Rows from block 4 of the text encoder, named by matrix and row number. Rows with one number belong to one attention dimension. Each number is 128 + 32 x the weight over its row's rms, rounded and kept within 0 to 255. All counts start at 0. Numbers have three digits each. After the name is the row's rms in percent of the matrix's.
# q: attention query (text_encoder.blocks.4.attn.q.weight, 128x128), inputs 0-127
# k: attention key (text_encoder.blocks.4.attn.k.weight, 128x128), inputs 0-127
q.23 066:161131125110095174120070129098132087112168184172147141139134158096175118086152074152099126165066154098135154131125117099133148094129184154122112176141135120047173180120114109169124132068177220105131117123065195192104151150110046105135106129093089125125166120162120110171100141127106156158126095106128156123090123107095143125130167185103170084146109140107143128086153110076107101147132
k.23 072:103091087114130155120164110158095135164046152151123093128099151124147129082119094150106169147111119149152142146152110111148077102114175145128106167168134132126132135090108151170098190124136206103152137103170128145119092097112115114147107093032034099151124172149080107135152142185119159159132122096143049118103131107126154139106145131088139081171124140117140110088097103136232113116197
q.24 118:093131138129121128119159097183131130133146102145101087116104112124101086148105160133114137071146124199182090136100114115109117160134093146163106121137133132156074148162102116121123092175116086154161186121185081115113155051171160132175072104137133153152114141073142065082140156201117178129184152138175162087111092127101090136135128063163157137152193117128142079099053134140133153131192
k.24 106:085122131155118081132136087137079133161178110151104161089119135148135118238067124096163134087191142134140095068101092138124128154137075117114144086088158114138151165195123103122136145130106073163089089165150099114124078129144175105142157176123188166086129109133101179104144116133097166153131190090192137153124090132124099148108139070183118158083112122137057125117113109092148156102146
q.25 064:102145110194154058096140150152130106131099138139116114139189081144135130178062079128107118148110187129141111114133076113077092121097123133133039130164140151159116134102125171109109115088137112109146186154184144114143190094174133133132158096160104103102123136067101144092180123154080123073207152159109107137146158058098126134107146080113132185137107122154149116189156157150149091098082
k.25 063:133074146128130078140115185114126112056173147137162099171115104122157116102117198121147121113070148107140113126147140159130133161155135101145109162158049103141086131166135153166130068096108084160104145114135163112099172158145133168196097109176123181141136078096164128158107070133122123050142101146135063121113109175136087068136124071155134179127148163115141145126166196068092136100114
q.26 089:126128114097117139123131115149153147144136106155118053143148146115105097118118167138112132074127143170182108109109140142108128204152111106174094148145133149165088107164113176105071027115139099168145176122121107107131157076182184153169081073183164156148121113078172077078101130127136158040143143133152174083103119104132096103113147082163112181138191142119135079154098140124130138086140
k.26 088:101178160116129081143130162147064113115183109131145131113146136140158132197068170079179106114170140141115133072130094122093160128150084125102145097140128104118138158216104105141117177138144117164112101140175107134128095180132146096191152203085175104137143136145069107087148146141088181135084142144162084131133118151072124173117200067160146125086088091119085098122156138089134097135152
q.27 131:109136148139145083124192113175139101121097126116101105160130087132125119139113128113109119105128126182142120135123113085064083111127125144131058151155116140179079173148114133119116084181119124137154203120173099130125178075170156165158115122117099111154112159081110085072141150198124135107202140160146157099142132053075117127161129073122209165173151131132179098121093131195157092154174
k.27 117:109098112144112076109140115132087171166176125180171091140148104127139091230076179130174111104177168099157101087084116135107133163126072103154116127092139126172113134215159133097100110110110050145113143180125094093126090118142161108171120139152174154090151141109125137126145081166117143102119163146142060114092088142128116106117145067165121203105150161135059143130127133118110165096122
q.28 062:139118201125088135126091137145151150136145140150109172098132105098111099169096160124119139106135114176184065148107136160158115176092137136147208098104101147152092084136088140118164163114118096158128085165174088097130113105180157090168080126164165206124126089132196097174131137130146166139178163118132109143114097144163021140136134093161100103106160142175141113086082186111115143098151
k.28 063:112148158131154072126109164113182142135154108117047168090112134161143146100155083082120105083123112123154137149109133143214141120123095115106149079116088107087123167137114130153110110159068121140106090100121157103150153131102138142079141154151184168125137033180171129124107124040181093131155125091153220121130160103161086106163149135157097122070111084134142133110173167109112161093147
q.29 039:134181126094135204132155119159132211158099079100163072144098159118170161156143181125122149164120154123171138142102151129161182129117131124137108152133123134147159063139183152099092152126116148106137108143087100159165101060099101036114166124097137067132135158168102116088147157144149099107043119119092051095138159201125167078088140118113145137118095135118124076157110123114150125107133
k.29 038:067123133148138120109126061061129150147122128106097137151113134116126117160163184136173103106107129081101143131123121138164181134157087130124185120104179164113149168161112118154065105045180116143131131148150114142121144115126090126107135085144128119144118135108129159118115122173109114133114150121123254126110077112105208090136098168126016070142168173164117160152102113086111127138096
q.30 073:116124121137091143132140106108108163149172114159113105078115090140108080155111155115156122079193123162164082131103100153161153162098091093149126067102161126157112078165098133155110192123118084172122094135185084109131080080191133082159092109143162147098116121097152108129138112150129185158147176121202071119100114187135128111128166101187096107067174130149097094108097174103118191112171
k.30 081:115106139122110114121067113113155124138162132160064207089115128126155130118145083113091120137141133117124132133123137155223122150138131121121184113106133124082129149111103125149131121124117141146086074140142193134152108131112125095106135150137158172124151047160167146129118161039163139174156133051136229145106144076205091163090149165132108095072123103119127158095137139061124184107138
q.31 092:112140090121148140142211103163116120144124092145074095136106087161139100155080142105166136105184141151163112105095097113073104140138090131150059147156113107157099156184138124127100089155099073115146171138156058117136124079165139171187146143123125174112136163072128116041147125203106143094155138148192135093129074145078123108129133038160125190153138115133105128110112131136145150120168
k.31 086:100129172133105115135099108111106143154165113149123124104135153136126092232085148123161112104161134087110118063111108144087172183153085116146160140120158149134132161208141148085133130104126048152085114204125068104108083154122162128162157168160174152100136150107119166096136087128068146148124150111145176111105114104140096152044134107159125170103142156104052177152160112070130139116126
q.32 115:113132104130156157146145112110120122146178109110143165125124121188162148159140117107186118145156133002108156088116131160157140109127092119091139121091138093117178161122190131158100154123091115123067107167110185145157058167133112118096216159088126135097133132172123178136142074122153071112080137094149114121114117116127179100129111156136106127081087144128078207075163091089093146112125
k.32 119:154122143097136121157106140147085138128092103113094123088138169117092102085162120133090131106153120122129143125106180113147049172166133153154133131107115188103092151105149147065147150195097107144121074141185168090135141099111203157110136125168170133120146048146191137133056113063136086155205096112126166107158146047156077141146104156117143134088158133086161158157120153118159158141139
q.33 064:094143050156089176106100158103169135165139168171159166099210092091117099144107152117131101142202144109154135136118102133123124139096107112150077081103197158142156088129099142090141163042158137122107087161120085116102075164121168084118103158139165093080138104128104157132148151075101137100069155111100077146131145107159186181104153143122079137074123117126103108181148151128107139106098
k.33 063:093138137109136131109160110082156161159146109133153095141087134135167117085183165172158127107086142107155141120066121144215158126148077094104128156124134109153080124130137162206059100102153193113106167108076143155173097100097088097091084133064105143118118087164129040141132130143167157087082096099135135125059118132117135071161161132104109133156163135110152122106099144069092154103146
q.34 126:186094115166128124132106087079125161171078159134157136171135126116122131185140073175141136180121120079069100099154113126128157117107128166116133163116188150113184115089167129115122141105151148078085143160116121171102115139099103089098182124120071092090108214104060139130168108161112104152120149102077105139134130130148148148048101166083089144162115164151048189145134103144166106129107
k.34 138:139114184110163046143124156178108129118106085111063133066116165153134142112134060078105154103134105152125158106127137124132079159156108120109140114160100136068107187151134121123146150200092116163098075111178170096139157121104183167144151152116165126143113064159137131093106132079140107141192130118171203125176150066142078165133118111144177135076108105104150128130145172084173142132157
q.35 094:171122128173104207129096147108118125192172144159143151125139153100122087176102111140125131171142134065109066114150104145126155151120156133180146136112155136101174085130105127117133134059131099120101123180103093128060079180130123130153143135155126162081137156052108190160163093101044143129105161129130115131118116186139141133068102136152073144125139156157036143157158141076116120121077
k.35 093:127127172128160026107149129140111165092098111138105114133144127158132141067161100115135129120087131137168146142085127105145095098128088122091063111095129121102128190113151127142117131210104156136125120111148182123186171096095128139102128137052143099117129081186151102131116120131204096109124128113118199093118155064078128119208142116116216154110131087115168106088114099169153154143157
q.36 085:103140127048167106139161127170089093067115082083127100124076115189133174095168188099121121082125105169132205109106149151143119131148078116078141106179064098152074145143142130163099100182103122164108160071103125117189152139164101154108135132113144119180123097189129085085124135149182090089114110129141109123115124100108146114159155104143189149120121094097203140120128107160083130149147
k.36 086:145163090119094249154099121135067070149158106127120105118129141077090091114125156124098128156156123120093102141155174115064128170141211157181187121152119161130116078090126132098146133108103090135147099132164092106081133138133184158152113105209131169133122148094176162155095100119069131170167100163133111136174099136172097148113093142133070080126145147120124178160120144120123105109108
q.37 095:121159156098131118143160154167114072057113085100093098122095121137128143084133178082104129075117093226152175138123134124116091154146103117098130105159075119160059158149083114153106103175137135159153135051143094144159169109160137180122084115153152144192129071152151071097117167122175151123163124167135152108119131121112110115188152099145174147126134098108223088113116130154112129149161
k.37 101:112133068138093211137121107096142110152162158154176127154122126090114126147089166151147125140157123122125079150146109140104195121096177140165157134124147114189145053125104120126135122038145122127161148132085074137102093144157097106155102116180085148125108197081118147169148156162081173142065144148117040153109092223139131129088112138135067103152120132160103130133103110138103110122095
q.38 084:112125092164117124123133115092157184191128161146161144151182106136144140170126087147164127163145139007129094159131140145119169106111117120138080126096196121113182108099174147077112149089107114089118113207114166122150082123105122057119201123116136081064112166126127196147149104132143113127074139128082094120122145136134161130100103171119093137104111123158042151152137123155161138109090
k.38 088:154120200101161064141124153126094149111106115083110122110139159139133147114175117105106129102109140129119194093118144127161087156180096119114124141133107155070097184130137127126110133190135122142080111104146199145136150131102184146090152134105173103152151052161133099092099107079155068098184074104130220120117186041107117126145129151101166153112130137074167160136178179116120140143134
q.39 070:088130075164131132108154154106178158151123135125196134115191089140127127149104143126153105144192146064161097142111149154126148120098109116128043081113185147149169115114130154082107158072143114148110107185100159093151067132123141056099166130140174082093122099134118193122134115116139103069040137143105092146130153105126212146112130170130094133085123097142082106164146137145118171106089
k.39 055:106137184095113108130106133097110151090135150100117106152137160134150135102220184145132104124067127110139207077093173128184125134149094146135138173119147144108074167122132125163070122130159163124090172081144155157119128143085116149060107121078113106157158093160143079103100113097170104075121103089114164096076152063080127083163141191094129159141174153069163123128135137109072119124151
q.40 104:041165095121107114109159153164142109091158144175070130092152113103122107088113149077119109116161144170211093175090139130133120111103144124162093067085137124133115129112094128108150150117098129147195089145220162094175114106173168104151092134151169124109149059154188158172115152125133171167131124137171140124123152129123146131192133120133135074063138088134166071081092127130121158106154
k.40 113:113144091133094213101116118066175138120150183149185141167153092118149135149136192161152098147141162093136126117113121141193182101104115109111134136103164124185171063131114140155100119042183142109123155131063134167116079149152075069097117120131147115108145140130105102136163134111144157107060113117075068124070133174162179096100160161118077100139130144133103119131137097135070126119096
q.41 102:089131074149158153134177134116147167146137136136183133136160094171142158143119142136164125133181164041139123121104144162128143114113093113119054116092159133157177117134193158108091151113090114119113148203080161098180074124150125066113206120126154078064126133149124166104124076105174081085060128116103069126117141121135204109104128130131082122100112120141077162154151116125117160105107
k.41 092:160156183065126123152120132122091141102116093097119106131138181109131109088206140117111119135090125096100174089124189092110092158216135141150140176129139167087074170119141126112093113161144127142071135110157153130127130122091156161108129129114124121160166085150146104103069088095121071133162049111126177085102166058109111093139131181096153142133130149044161170162193158110138117129135
q.42 091:174130182091124113124113125136097092101122124122070111112095157098103111092128148124085155100102109239104144120140113099122107134152160145146187145160080136116047137143080096152164102150168148140139134058154078135092201118130134180155055140144109170187126113095136072119135173158098171160201127133141150123126113128118068145156145100137172146164140140121202084116111151131134105149154
k.42 089:109125085169105149106145117137165118164148163146151144149105085121151141147056125130167146137155130139140083152159061133112166098069131115136112113125132086165189064131101132157147137074120125104186141141088084126111102127154067082155119137132118149091093199093109164153175159194107169134081190162129065161143084219133149134117130093155095107134107102183082084099091083132120135124113
q.43 085:174118151158079199144081140101099098168185157153110185097123166090123069143097120133116114163131143095098087097149112126115113144147195125173184163130108112079152104136122129140133134095132109125088089157088084123041095172125118151149116117138121211107142156065122162177120101121042163157124124107143142156121115193160103135087103146146077125128122171130068152128159118066107131125100
k.43 080:104126128124155035087155122166141167097115112132141113147142087175139133078144119124152116114100138153177132143069123104116118101106063133099055098068140122130142177121153138142121157184079132137162114125138153089209164078125142105131158150049169097110146113162150108120135127146220103116117148134123164117109144098065144110188148096126191168114124126138157093085088076182139174139143
q.44 108:142117090164151161128143107088136180190115138131193129155161126157145129172115110168157132150130150040095111115140122146122168114114126125119086156114171150133181105109195160101101124103123108097089155184085143127132071146110131094111187117118134089061108178125090175117148079118133094096090134118071084130129130126135180121060109148121068139124133163147029180182156132130128143099079
k.44 111:164114197091158065143126131153082132113097087104086123098128161144136131095182074109113152128094136135111169107126158093135072153190107148132140141155095141058083205140156121122132125215104108140081111110169155123145159122074170175120152139094115131149151099161136110082089108106149089132191083116155190098131150065099100133149111131115168151118121126063170167125172181119160121147155
q.45 098:069137140133138079144138113127131147102175119139087168089118128159135123093169089102140130152136116083162098163120151138150131088104140131126164080061143064095160175090142102164138154173082136116126080135201241122168110120129111088137124114091112121130138119150181183195102130150163115187123115118158148142145117121119128123202114175127174089096101117146151139037078099121116158121165
k.45 098:115146105115141212137101158128124123089104124102135156082159130119105145137129195114119110108181113103143142130134147169193104154104124115131128075087137189167126082106128148061149155099133110145118077160133202091115125137166167130091144110204205106099110064135145175146122113028139109119150120109110098147159150076205129137105116173129098086081124129118111142177117122147107133110065
q.46 086:199123208111129090128090120113103104122094140119082120150081171110100122113150107139093143139063110173063148133157124092132122117157166160115200185172127132097105133119104098164140104159145139106109158065141092194086177132103109193139099136114058169179115183110099078113134147175108139169223132139134148117130100149118068127121123133126160167187119150132147122114130140124152100167154
k.46 068:135090098172160065143141144189137117142115090122109114088131129175104121170037059104132178130136109179125087152164113142092089107073122100101107073141093102094162117136123130097148162143082107138192084142164132092111141136158134128193156138143152121098081104108130170114165150132103153137157219171152137143185109143148134185130123052181152142109099112176091103146124152168163123124113
q.47 134:080157157090119092134134160175125094069163111125083106119101131119121128065142163082096121094119117218168145174101139117136113124149143109141141104131073116136079165140075115144139106163117135170188127074160131105157176106128139165158063126138149132187139077142176090133095164120149162126144102163167170120123134120092093113218160107152178118126146099110220071091105150132112130159157
k.47 142:112130066164103212104130116094161116132156166144195131172139088109120126161089193159158110144128127119131092148134111147119188112079135122134115122096162120195166066123101139133134115039162145124153158146093093148102095160177083085124104103157108120116116181103109143161156131156112154121060151156099062153093098196137166106101123139128074100166145150171088128146104090158089093124086
q.48 067:115106105140095051092127124097196175150096202167119156142162139097117126106125067183141140185118133118159082175127119111143116086106153139144073123082205155095168154091113154082150183115129143107172069168184189121162114100086149057124132128084110064092133127121156186165132146126147125175099140099105133130139157127122132156144116183100139091125137127160125104118089125134194129117141
k.48 063:107070138151132106106151152099202129122112137116164153137125098177159150180140124136146127088112145123134165095120118147229174126109046077083101115123141114178123135176129112170119100092192134132058137112033152174150123146130091088079138159109148113119124097164086107109176108099146159055071153068125104122100124143172152111074151123100111130133134162124086088152122134105098139151122
q.49 083:149125160110132099112133157158105098102078121116100083139109132109116138104127175116078136079109113253122156131135120104123093148155133125115130132176080150137078125162068124134139103148163143154169176055132059132128201099133153179120054125153142137186119097115122054085135180126118177122172127146126148120139133112113075133154161074138166150168153128114202079147117147136137102161146
k.49 095:120119069163093159127132116119164123154168148157159122157094101105135134159080137155129122145130129137110112146152092137091192100093162128126148142139140084166163079129107118161125111054139143094163153126085054151085100140155057093159104115116081143135116221095094119136173151192096172145065155147135063157108084242116145111097139088151093109164125126162091103096118113118125118125132
q.50 135:095161159098116089113131158176128100069146110133068112112117127114129121058147155098092122108113121212186137171110138110113119122130148127130141114138086122132065162130071110150143118181125143159186129070178128123150176101142146158142062130130137144182146085147176107129100172145148168150158111155159169113124137118091096126221146106140191114131134097109223065086105148140127131159172
k.50 135:099131064158103197103129122095164103135154170141188138165134091109125131165078201151158114134143142115130104146143115154133187107078149120139121119104158107184158057129108142124130126024174137134162144144101109143104088160180084081139108103159135120113112160102104148165173134146102150115050148154102056151105111188149170107094138139141066090150125147177098115145107115142083108121080
q.51 082:100158136111092073094133133151129106089109161139053126114120114077102123087131112097087131138126142220166100200131126094128138104104154144133139100104139127120101132104061129119156142145140176115184106085225138126143180086134126123139074130117128136165132101134148114150122200145137164207190114140133173102144180109122104144165148123105172086119137104129195052082104146155166117151159
k.51 093:106115055149110186106120131103192110145152150150178121149135105136155158167095179134162108110147142135149108149150099180172190105068113084124127114136137107176154065143105116153106126019190142140141149126073127149109087155170058079145115136155138099115112138125108112135171150122126170095057161124112057128095114179169181128088167131131080082128116143154092089142113114125115124107113
q.52 092:064128140143098095123122124102153131136159159167096176106139146103126097110128080136121133182145120057151071159113134138130134094104168151155161079042170103100155156094116133111162183127099142108148057172191213118130090115131133083130119123080117108091138089138172185215127129116123122204114140101145153148133140127137116150138105193115128066088139118155141114064088111118142163115130
k.52 085:106115119139134146118137161106163159085114145126140149123150092174158167141158186139137106093161148092138139115103124181229124131118048092080081100081145149167129101142130139121135119105149117129101094125081197137150136130159122100071131126157208093104149030156134133130128105031191126089120131079095138118094162085181156121126141155106104135089129119125117119146129109122068181116096
q.53 114:226105151126138152129100118111116128149076120107187086180112145108116149148122147158107158103090125172059155087165117124121130172148128120121114183198107165137114090148142156123110085117179137127114189092055035154090152152104130155127125123143119115146112162095066074080144131125104140069141116131081111116130125128133111125073137086116096175190117159115094112204156163141139095117094
k.53 110:124111143128146021144150104175106121137133097140103107130087145145135114125108050124135167129077115179112126142143111091033113130140145148120136148177104085088119180133129112161119115181104126124158181097169083137128143121089114150186120137040055136151110197102114102103127141221099149143147160162165143131130115151067102136145129069141167160162132122121137110104139159133168126137180
q.54 080:144127109155134213158109171128108097160177118108157166092151116159127118193094186127148112116176151100101122053121141155126128170138118114148140104134130110136161102179127126118110120062131086161071094176043108111067074158168139167138142142162164186101125125100121159128133097106077140089121130120165114150128097159151120133088134107165084168117149161121068190137176098081054131130098
k.54 077:139160169114112086117120117125083176100102111122070109127143138113119113054178104120121121154089132125174123155086137091115073115145148172143098135098130143098109167069135134116119121206082156127142129120183137109184179060088166159104117150080100129137142109153176120151106118152171083156184096131137202107145138056087110113193122129101183165117134115093176143084088086138175153110166
q.55 135:141131184091108088138120133154124094086139119108089114123084156096092121076165138123088133117078099210135143159127145104118109125157156143140183135157086117108068153123065093169145111154139151140159116048170109153106199112114126169148054120136100154195138117110148085134104172160118170160175117152148160129135118128108066133189138124134185120140162131111226099089101146134117100163162
k.55 134:092114066176115178123141112133163118141146152147162161137125085129108131188059159139156136114156122138142078146147080156110166102068124111126125082106148097184163077132104129108165155068134114132177134156115087120114104150185097092135124126153136122092082167095108185154174152157107160141068202154123068161156090199149143144112117099158087107141120126212083106126091105158103121129078
q.56 070:175134136097145082127125109132162158091050123097156064164105128132124156081140118133090128091090117216094185150140117112111102129141111130100108152191128156127096119130148138136107109158164148118158190071196072137166186115095113141088113115126133072159097115134110044070144154155177118108156117151068133115136143121103131128139127112099158139152121107104161074163131206176195114145136
k.56 071:156123102148126147137143094109122082172162108120148143150080131126129103184097113128142150127132129156073120099163095127083157108142163146142177156188108078101129116152122122151134101068128118111108166135114052140078086156130098135139130107113069138150100225085073120094166142184054159131119166136143072156154086207125139131046134103142088110187111146148074125123176156109111090145137
q.57 085:099136122103147197162159134138083062121154077080152150095111117192146153169133183072163122085170133135114183074125141167134108150155073101093119098131061080182109131186136118150117101129119098159083107124048087117136108157183132162123149164156172163156117081159122108085119110090127110066117126126170121164114113094150143120129139083177119158084127123111137148121151100099053132147095
k.57 080:155161119104098198134102108150063132115140126132094105119124152055081106044183118142091135153149122122136104158124178099099096148161196172184152128117119173129097117071113127074160126184097118114154110137174100101132172101103169187138092115175092185144134114127197141146074133133129123173180088148124177130136100076116075114172087157120123143146172127118182154110097105121125161117132
q.58 124:192097122172128153127096079067126183199091157128165145157128143117126122193141077183148132180127129052079104098151114131144152122117120155132142161113183143102178115111182130119118159099144138073080126164087142164091097142099105098106187136114081107097123199094078153133163101153105094150129148101096097142126131130147140140058103171089107142165122164152062193147142110116154113112119
k.58 137:130118184099157051148131144175100126123092089126056131073124163158134135122139061079110139115124119153125156108128122121134071156160108133118130108158091134067098194152144133122133148211087110153100078127186161097158153114095185172133155145103157131136123062154151136101114121091154099136187137120161212116165147062128092154144123111142181162081109111094156132116144160094177149137168
q.59 089:208124195137098120133071104081126126149110145117099136153093153100106116137148114150092151178065104114069112120160105097126181126138171172133203169158135133083126124123110091150148134121163144078111137100140090187077167148101098163117111118130040152143117192085072080134136148187088152181178136126120154129129110125125085142103105176093142119204127174133127153109121114128160083155139
k.59 085:130105124151168022140154173193127127136094103128096129093125127178125153154088070084129156095120110176147123144151106142095065135105070105097093055129100106094143153150150123102158150168089119150156083144162171086140172110141166139149137151143183107105095059129152164131152145096137111123151187153175165142188122127148106189130114065166171162089095109151113087138114170127159154130136
q.60 068:154133177104111129129120154177082079080131110107053113107069159117130097102139157105095128096119100231143146105133119112135081148152132126140168119165056129128072128150085107185164109156160136161143107060152086140085187137155105217165071146148104180171147094124122074130138162137096142153210128137155160120138113145142095121138134114120152154135120136116194123089126110113117128149172
k.60 068:111137053145110177092123109130168137172157164191128106135123099112143143154068117141131147141155116151147087169138098127113169112086161133138122142122149086172168072140116130124133155088126108108178105141092087129127092125153080080162124116169096145097103201099126142173165150178107182141097175155111051127153095223168141141087138096157082097126113103185087093086068079139125137116122
q.61 072:120108106165110103132129122106160173162137176199114151130161140080128091123100072173118141179121121098142046156112129100120111104099162166191108126065204156104186126084107145104148159094126157109163093176190179137116079105110136099137126119108107125101137152090172184167148127169092139218138162099118145120121129183149142136136113152115103089140147148151089110060086124109183134097140
k.61 070:140097174151138052114149142108226166109102136123146144134154103163177164190117100120151102113126142108131150109107087151189150094087035074073115114103162108141177146155149138133121149112150135115098142134054179145151102137141053071107166145054156070123137118144072120112178123112162130084075171088124109129086151126148179141099164117118165121111091122141102117116139105135123142134123
q.62 106:051140054134145144112183149160135154145144122163159104132176090159157144139097146117165091129191177082168112131088134150135135126104095085132040094093154119156145119129166173098093147124083090148146124184124163063182077115153133090125175128141188116075135095156173181128124082099160107075074128122125080124112148124140178105136138110138100130077130102137099121156144130137116172067109
k.62 091:157159141090083193130104119062129137133117144134153093160129138085146112095196182163133098154108132089115171093106168101138177136169166136149139208133150153145111104130131147156078118099166171109082179117117116177122076142097110109096106130087077122155182158152111083133100115148139122122104038108089111094073145122093153079113167179073095104170138155076141174134185125113113116134146
q.63 108:202107134161117120114096069058135161172093153116160142140133141115112128181138072178138140182102120061064112106165116125121169107110143157145140179123185144107169113110153116123129142089161153069093150160109134184093120157093108097105154124107054099112118203081071140135157122162102096173120153101091117141131118130140149144060095181086110135173114163148072181129149118135163107121114
k.63 120:127110176115161028144126150185111128120096088109062138077122163161145140131141056081104147097128114159134145120128144128126073154162087112113120100144092138081108192143146127116143148192089099160112078110178171089151157111098173163135160144123169127113123050146132150096114143086151106130184157125166197127186154076139079180144136094156175157078115107118144128131131154120170141132157
q.64 126:101154123102118104124152168173185088095124116169072125134162142097128123129018148093115105137131149141133097140146121127054164152136169081166145124160115119123119054163128165103138094075088055139184145158156091069130117187153151118212137118166144150128097136074141181130127114150065136142132101172156161125134113147114118106104095053178087127116093131142106108140149138115163101096141
k.64 132:103125112140137128136072043141139138172078127163065206095135155125133141126120046147069164164138095115117125152132092122162112138137170182120130125118162137127166150084128133120151129130120125082132107155113142139125121095088134102103166148099066122084137135136140186099147137099130126205186153068151194152141147075166100170070102160109095094133109110129101141098105068111211153106159
q.65 131:123154123128102123130153166181183108102137115167092123128164131100144115127021137106113083149145159126129097143128127118047140151139182094181139128155115131139110056155138169102147086101077048138183147163145091060127130173139156140217155119175142175136113141082144181140113107136064121140149097173154172130144115148106117094118083069156090137123087120130104127152152140102162122090114
k.65 141:104129125135155137139079062145145139165065122164062195090116175125130150122133055144071160152146104121109117138144110123174109151142165173124137130123152150100149140086129130127150134136114123087126106163110146134118108100086141125097158157110076137084138127151145181091129127103126124202186139059148198148141147072181111174054097164123089106136097116128114154103101069087218144094158
q.66 123:165091148149169090152108096071113157156083139079169178133125123154098144145212076164126168144110101090099135117134115138165096096123106183087112118097158150128163157083143096105167152155160173093069121133104191169126143110107103114035149130107093067123119149140094144148142138092169073121124145109081096140161143102162125189120106211071135158139119150132140160130114142183130115169101
k.66 125:170134165115122068114125255120141122090147126081157106145137115143144153099145162074144092106120151140144159134119138138110150104120108057100121095165081103080130130168123115156142146145129145182132117069160143116142154157139111129139129133146204101171124081139106073150115134102131120061078099186104102104155147155105135129183169102121166160104115103106152083161176213145079114169088
q.67 116:167135147135121159106078143105105189132159145095165154138152105119113086110178123153120113139159152089142153133084146124152072135129100168150111136103130145181116177101131116110130068178133156087095112144061112129154172095092156191069117162161140136126182095158141127136106120061182095069167112139082134116117172117152147141166130184073186190131165116116146149177140140131047169165080
k.67 112:098141101063158245168209108130125119111184083113132106134092144174157128127150185131172136073131097107105152087127178175146151163171106112130173147137094124156106087170159136153093144120100098159115129119123106125112054155145117118150124106095137186116132134159156117148077096154109114115100094105150118111091062153132168080120147117158080065123145159093129191121107111082091137094154
q.68 109:109146111112113200101154114126044130132176127168130074146082087143176115077102153131177145109146145133154140122105137139141145119118112105133117176120100085136119162162121138211077118129141154133138144088131130172145090113141090111157071123077086162126136111155138053120140121167140153121068125102156119122068068173089158069174180082147131097137151141124160120055093099076119135079188
k.68 112:084140114128119208130155009104108141130109141144151098159128112094096086154131144208140145149110120119128094120139134111099115157135145209185102164115167159203095141104135135093105079118145114076130183157087066154104131100129143145131105082129064155101120187080134148116133123171115136131147146120128116124103088121127125096089074142110109126194185173140113163151089068126138131105153
q.69 102:110139123125123195106117103102042147150202148134157098150100081126149108088173128159157141122150149103144164122078151137163089111113094139131125177106097094137129203138134126182099109179174170107102117115113133163152130065117101164108079141113104153144182100187146064116099125123187124099105129096120127131062104141114161096179166120090189124169159126107143148070110110094068181120160
k.69 104:099153105090129247143183055127100122112142109135162076151106133115119085144145186190158134134121128108114116116130167132096127163145134179178121175120122153201071100132141151114082079110125113105121188146102062144099096116145129147129108082130079180121121167098154112138104103186113111098124122131139102129091064136123165075111090124132103113181176177129122185166093110121107128104166
q.70 138:102113113113126187123179098128061106144153130157113076132085107137165137104129148134172160092123135152150147119114131150164137126128109116115134154120113094120120157159121132206078138118146150162138125078131129168117076104160083090157063111068109150129126119164144053128141110189138169133086137075157122123073076161107148090137188075156112071144157143112146110046094104078147127073215
k.70 132:105134119154111181106134043091111144132121161148159101167137088085085088168118147214149126163104140107139085133142137098075114133103137192191084164100166167188096143104131142078110072117146110084144189187092073134111143094141147150117111096148066124107126183079134133132140116182118127111139154148104089117107110139107132102108074139102135152190197163160110150151093091174131118127132
q.71 121:099166106086104185120165154167088110106179111166092057139112121122173110077081194102143105097157159168166142133096143126116147140135141078151128140148096095127081133176107150161085126138106116169164144089170080103152100122142119117204070116121139176147146108147169060112113124158130175129099103136160144103084095161092136064158180057171142088132132113111149101094118114078135136075165
k.71 126:086121110129115206131129000132122129157109133184127147124119127104106106164102120204120152148126120109104087114156126106124109162133157199175119161102180163169122118110133144084108099104132111096135145185106086139105093099120138121113123109117052143073127179116148157114142112156113134180160172093146144143106081120133127118062073143126088104169158167145097175104093071113170138088178
q.72 110:098125114118143192111164081113031126167163132150160087141068094153154124088153120155180166108145121129143142116106135135169105114112102140110096159084121105138150189127141125214080143153147167130120119114100168167126074080127087113133098116064084136125151123166130067129130112164167141124073138070140107134079078157106148085161163104123149098154174147123146133050091082093117148105187
k.72 108:137126123125115200124148106100073140111122161104167073177135091087087104153150170190156107140100140116123113129131152099062124149130129165172107188145138168178069134120135143092089060127141132106137208153096060149116157102138137191125107090162086145152131179069119099140119123179118111074120122171100092109105108136105143092116099131104134173198186166138125150193137139170097111145114
q.73 101:143077123154137170116107089063072142150158144109154155132100097127128092126214091175133164149159119097135134122108132137179058112120107178122127165087127105099152207083137106178116135176185190116083113132103151201111135084098109172059098155114083152113150128154130114134125128108179117115144163097140131143117128087142140125140140200094170152158172128115138176085134090107069167161125
k.73 101:157113144107149147120180242131081136092162125075163053182113117135134142095140193097157123088127139153146158128113158132108129123131102078123126132159071128107065141155135132146124141153126127145138158094177132105131138134148133157142103110132166133173116119115126054152105107151143132054095106191102066103130116136097123089174147073117140162142133125118167111178153205173034129156107
q.74 133:105173120081107198097139130177080132100165102153117054125110123123156125063113200108128110076148142171170160140085168113129139157149142086145129147161099126147076170183108143152081104149115130164169136078152085109161123098137138129168069121131151156157152089153171039109102124139150166108104090131134132095081111141094121091170183085145174089115145110082183090109114120097110153095155
k.74 135:078131095138113203152133000112130126140118110192134135120126124105119082180102112193135138154127114095111093096139125137114123154133146196171123164105175154164122115108142149093103111096122104108120136182094089138099096120130128103128120102100062160094123180104133176118144121165107140161137166088144132135090073131150142115078073145130085101162161173158083174088085076104175142081165
q.75 117:150104114151143166118081104076059154152160161100146155132099102129143122124229107162122158140167126105128152114111132135194070109133089168101112158098123110128137210083128107180131136167161186106066087110109163192138139081101120146064106148095092134136160120167118095130126133099208121122144151087130116130106141097152147136146158185086172139137180127114147155083112103094067166150143
k.75 116:160120129100128161130184213138092126084182107094182047166122116126129122112130205132174117073119145135140143112118166148081135140139103095141129137150080113147082105163136138142097123134140121151142156102162101118136126141160125152161097081128168146168122138109141064155096096168126127056081098190108062112124096159097147074174144077133146148142164159119156111179132198157046117136113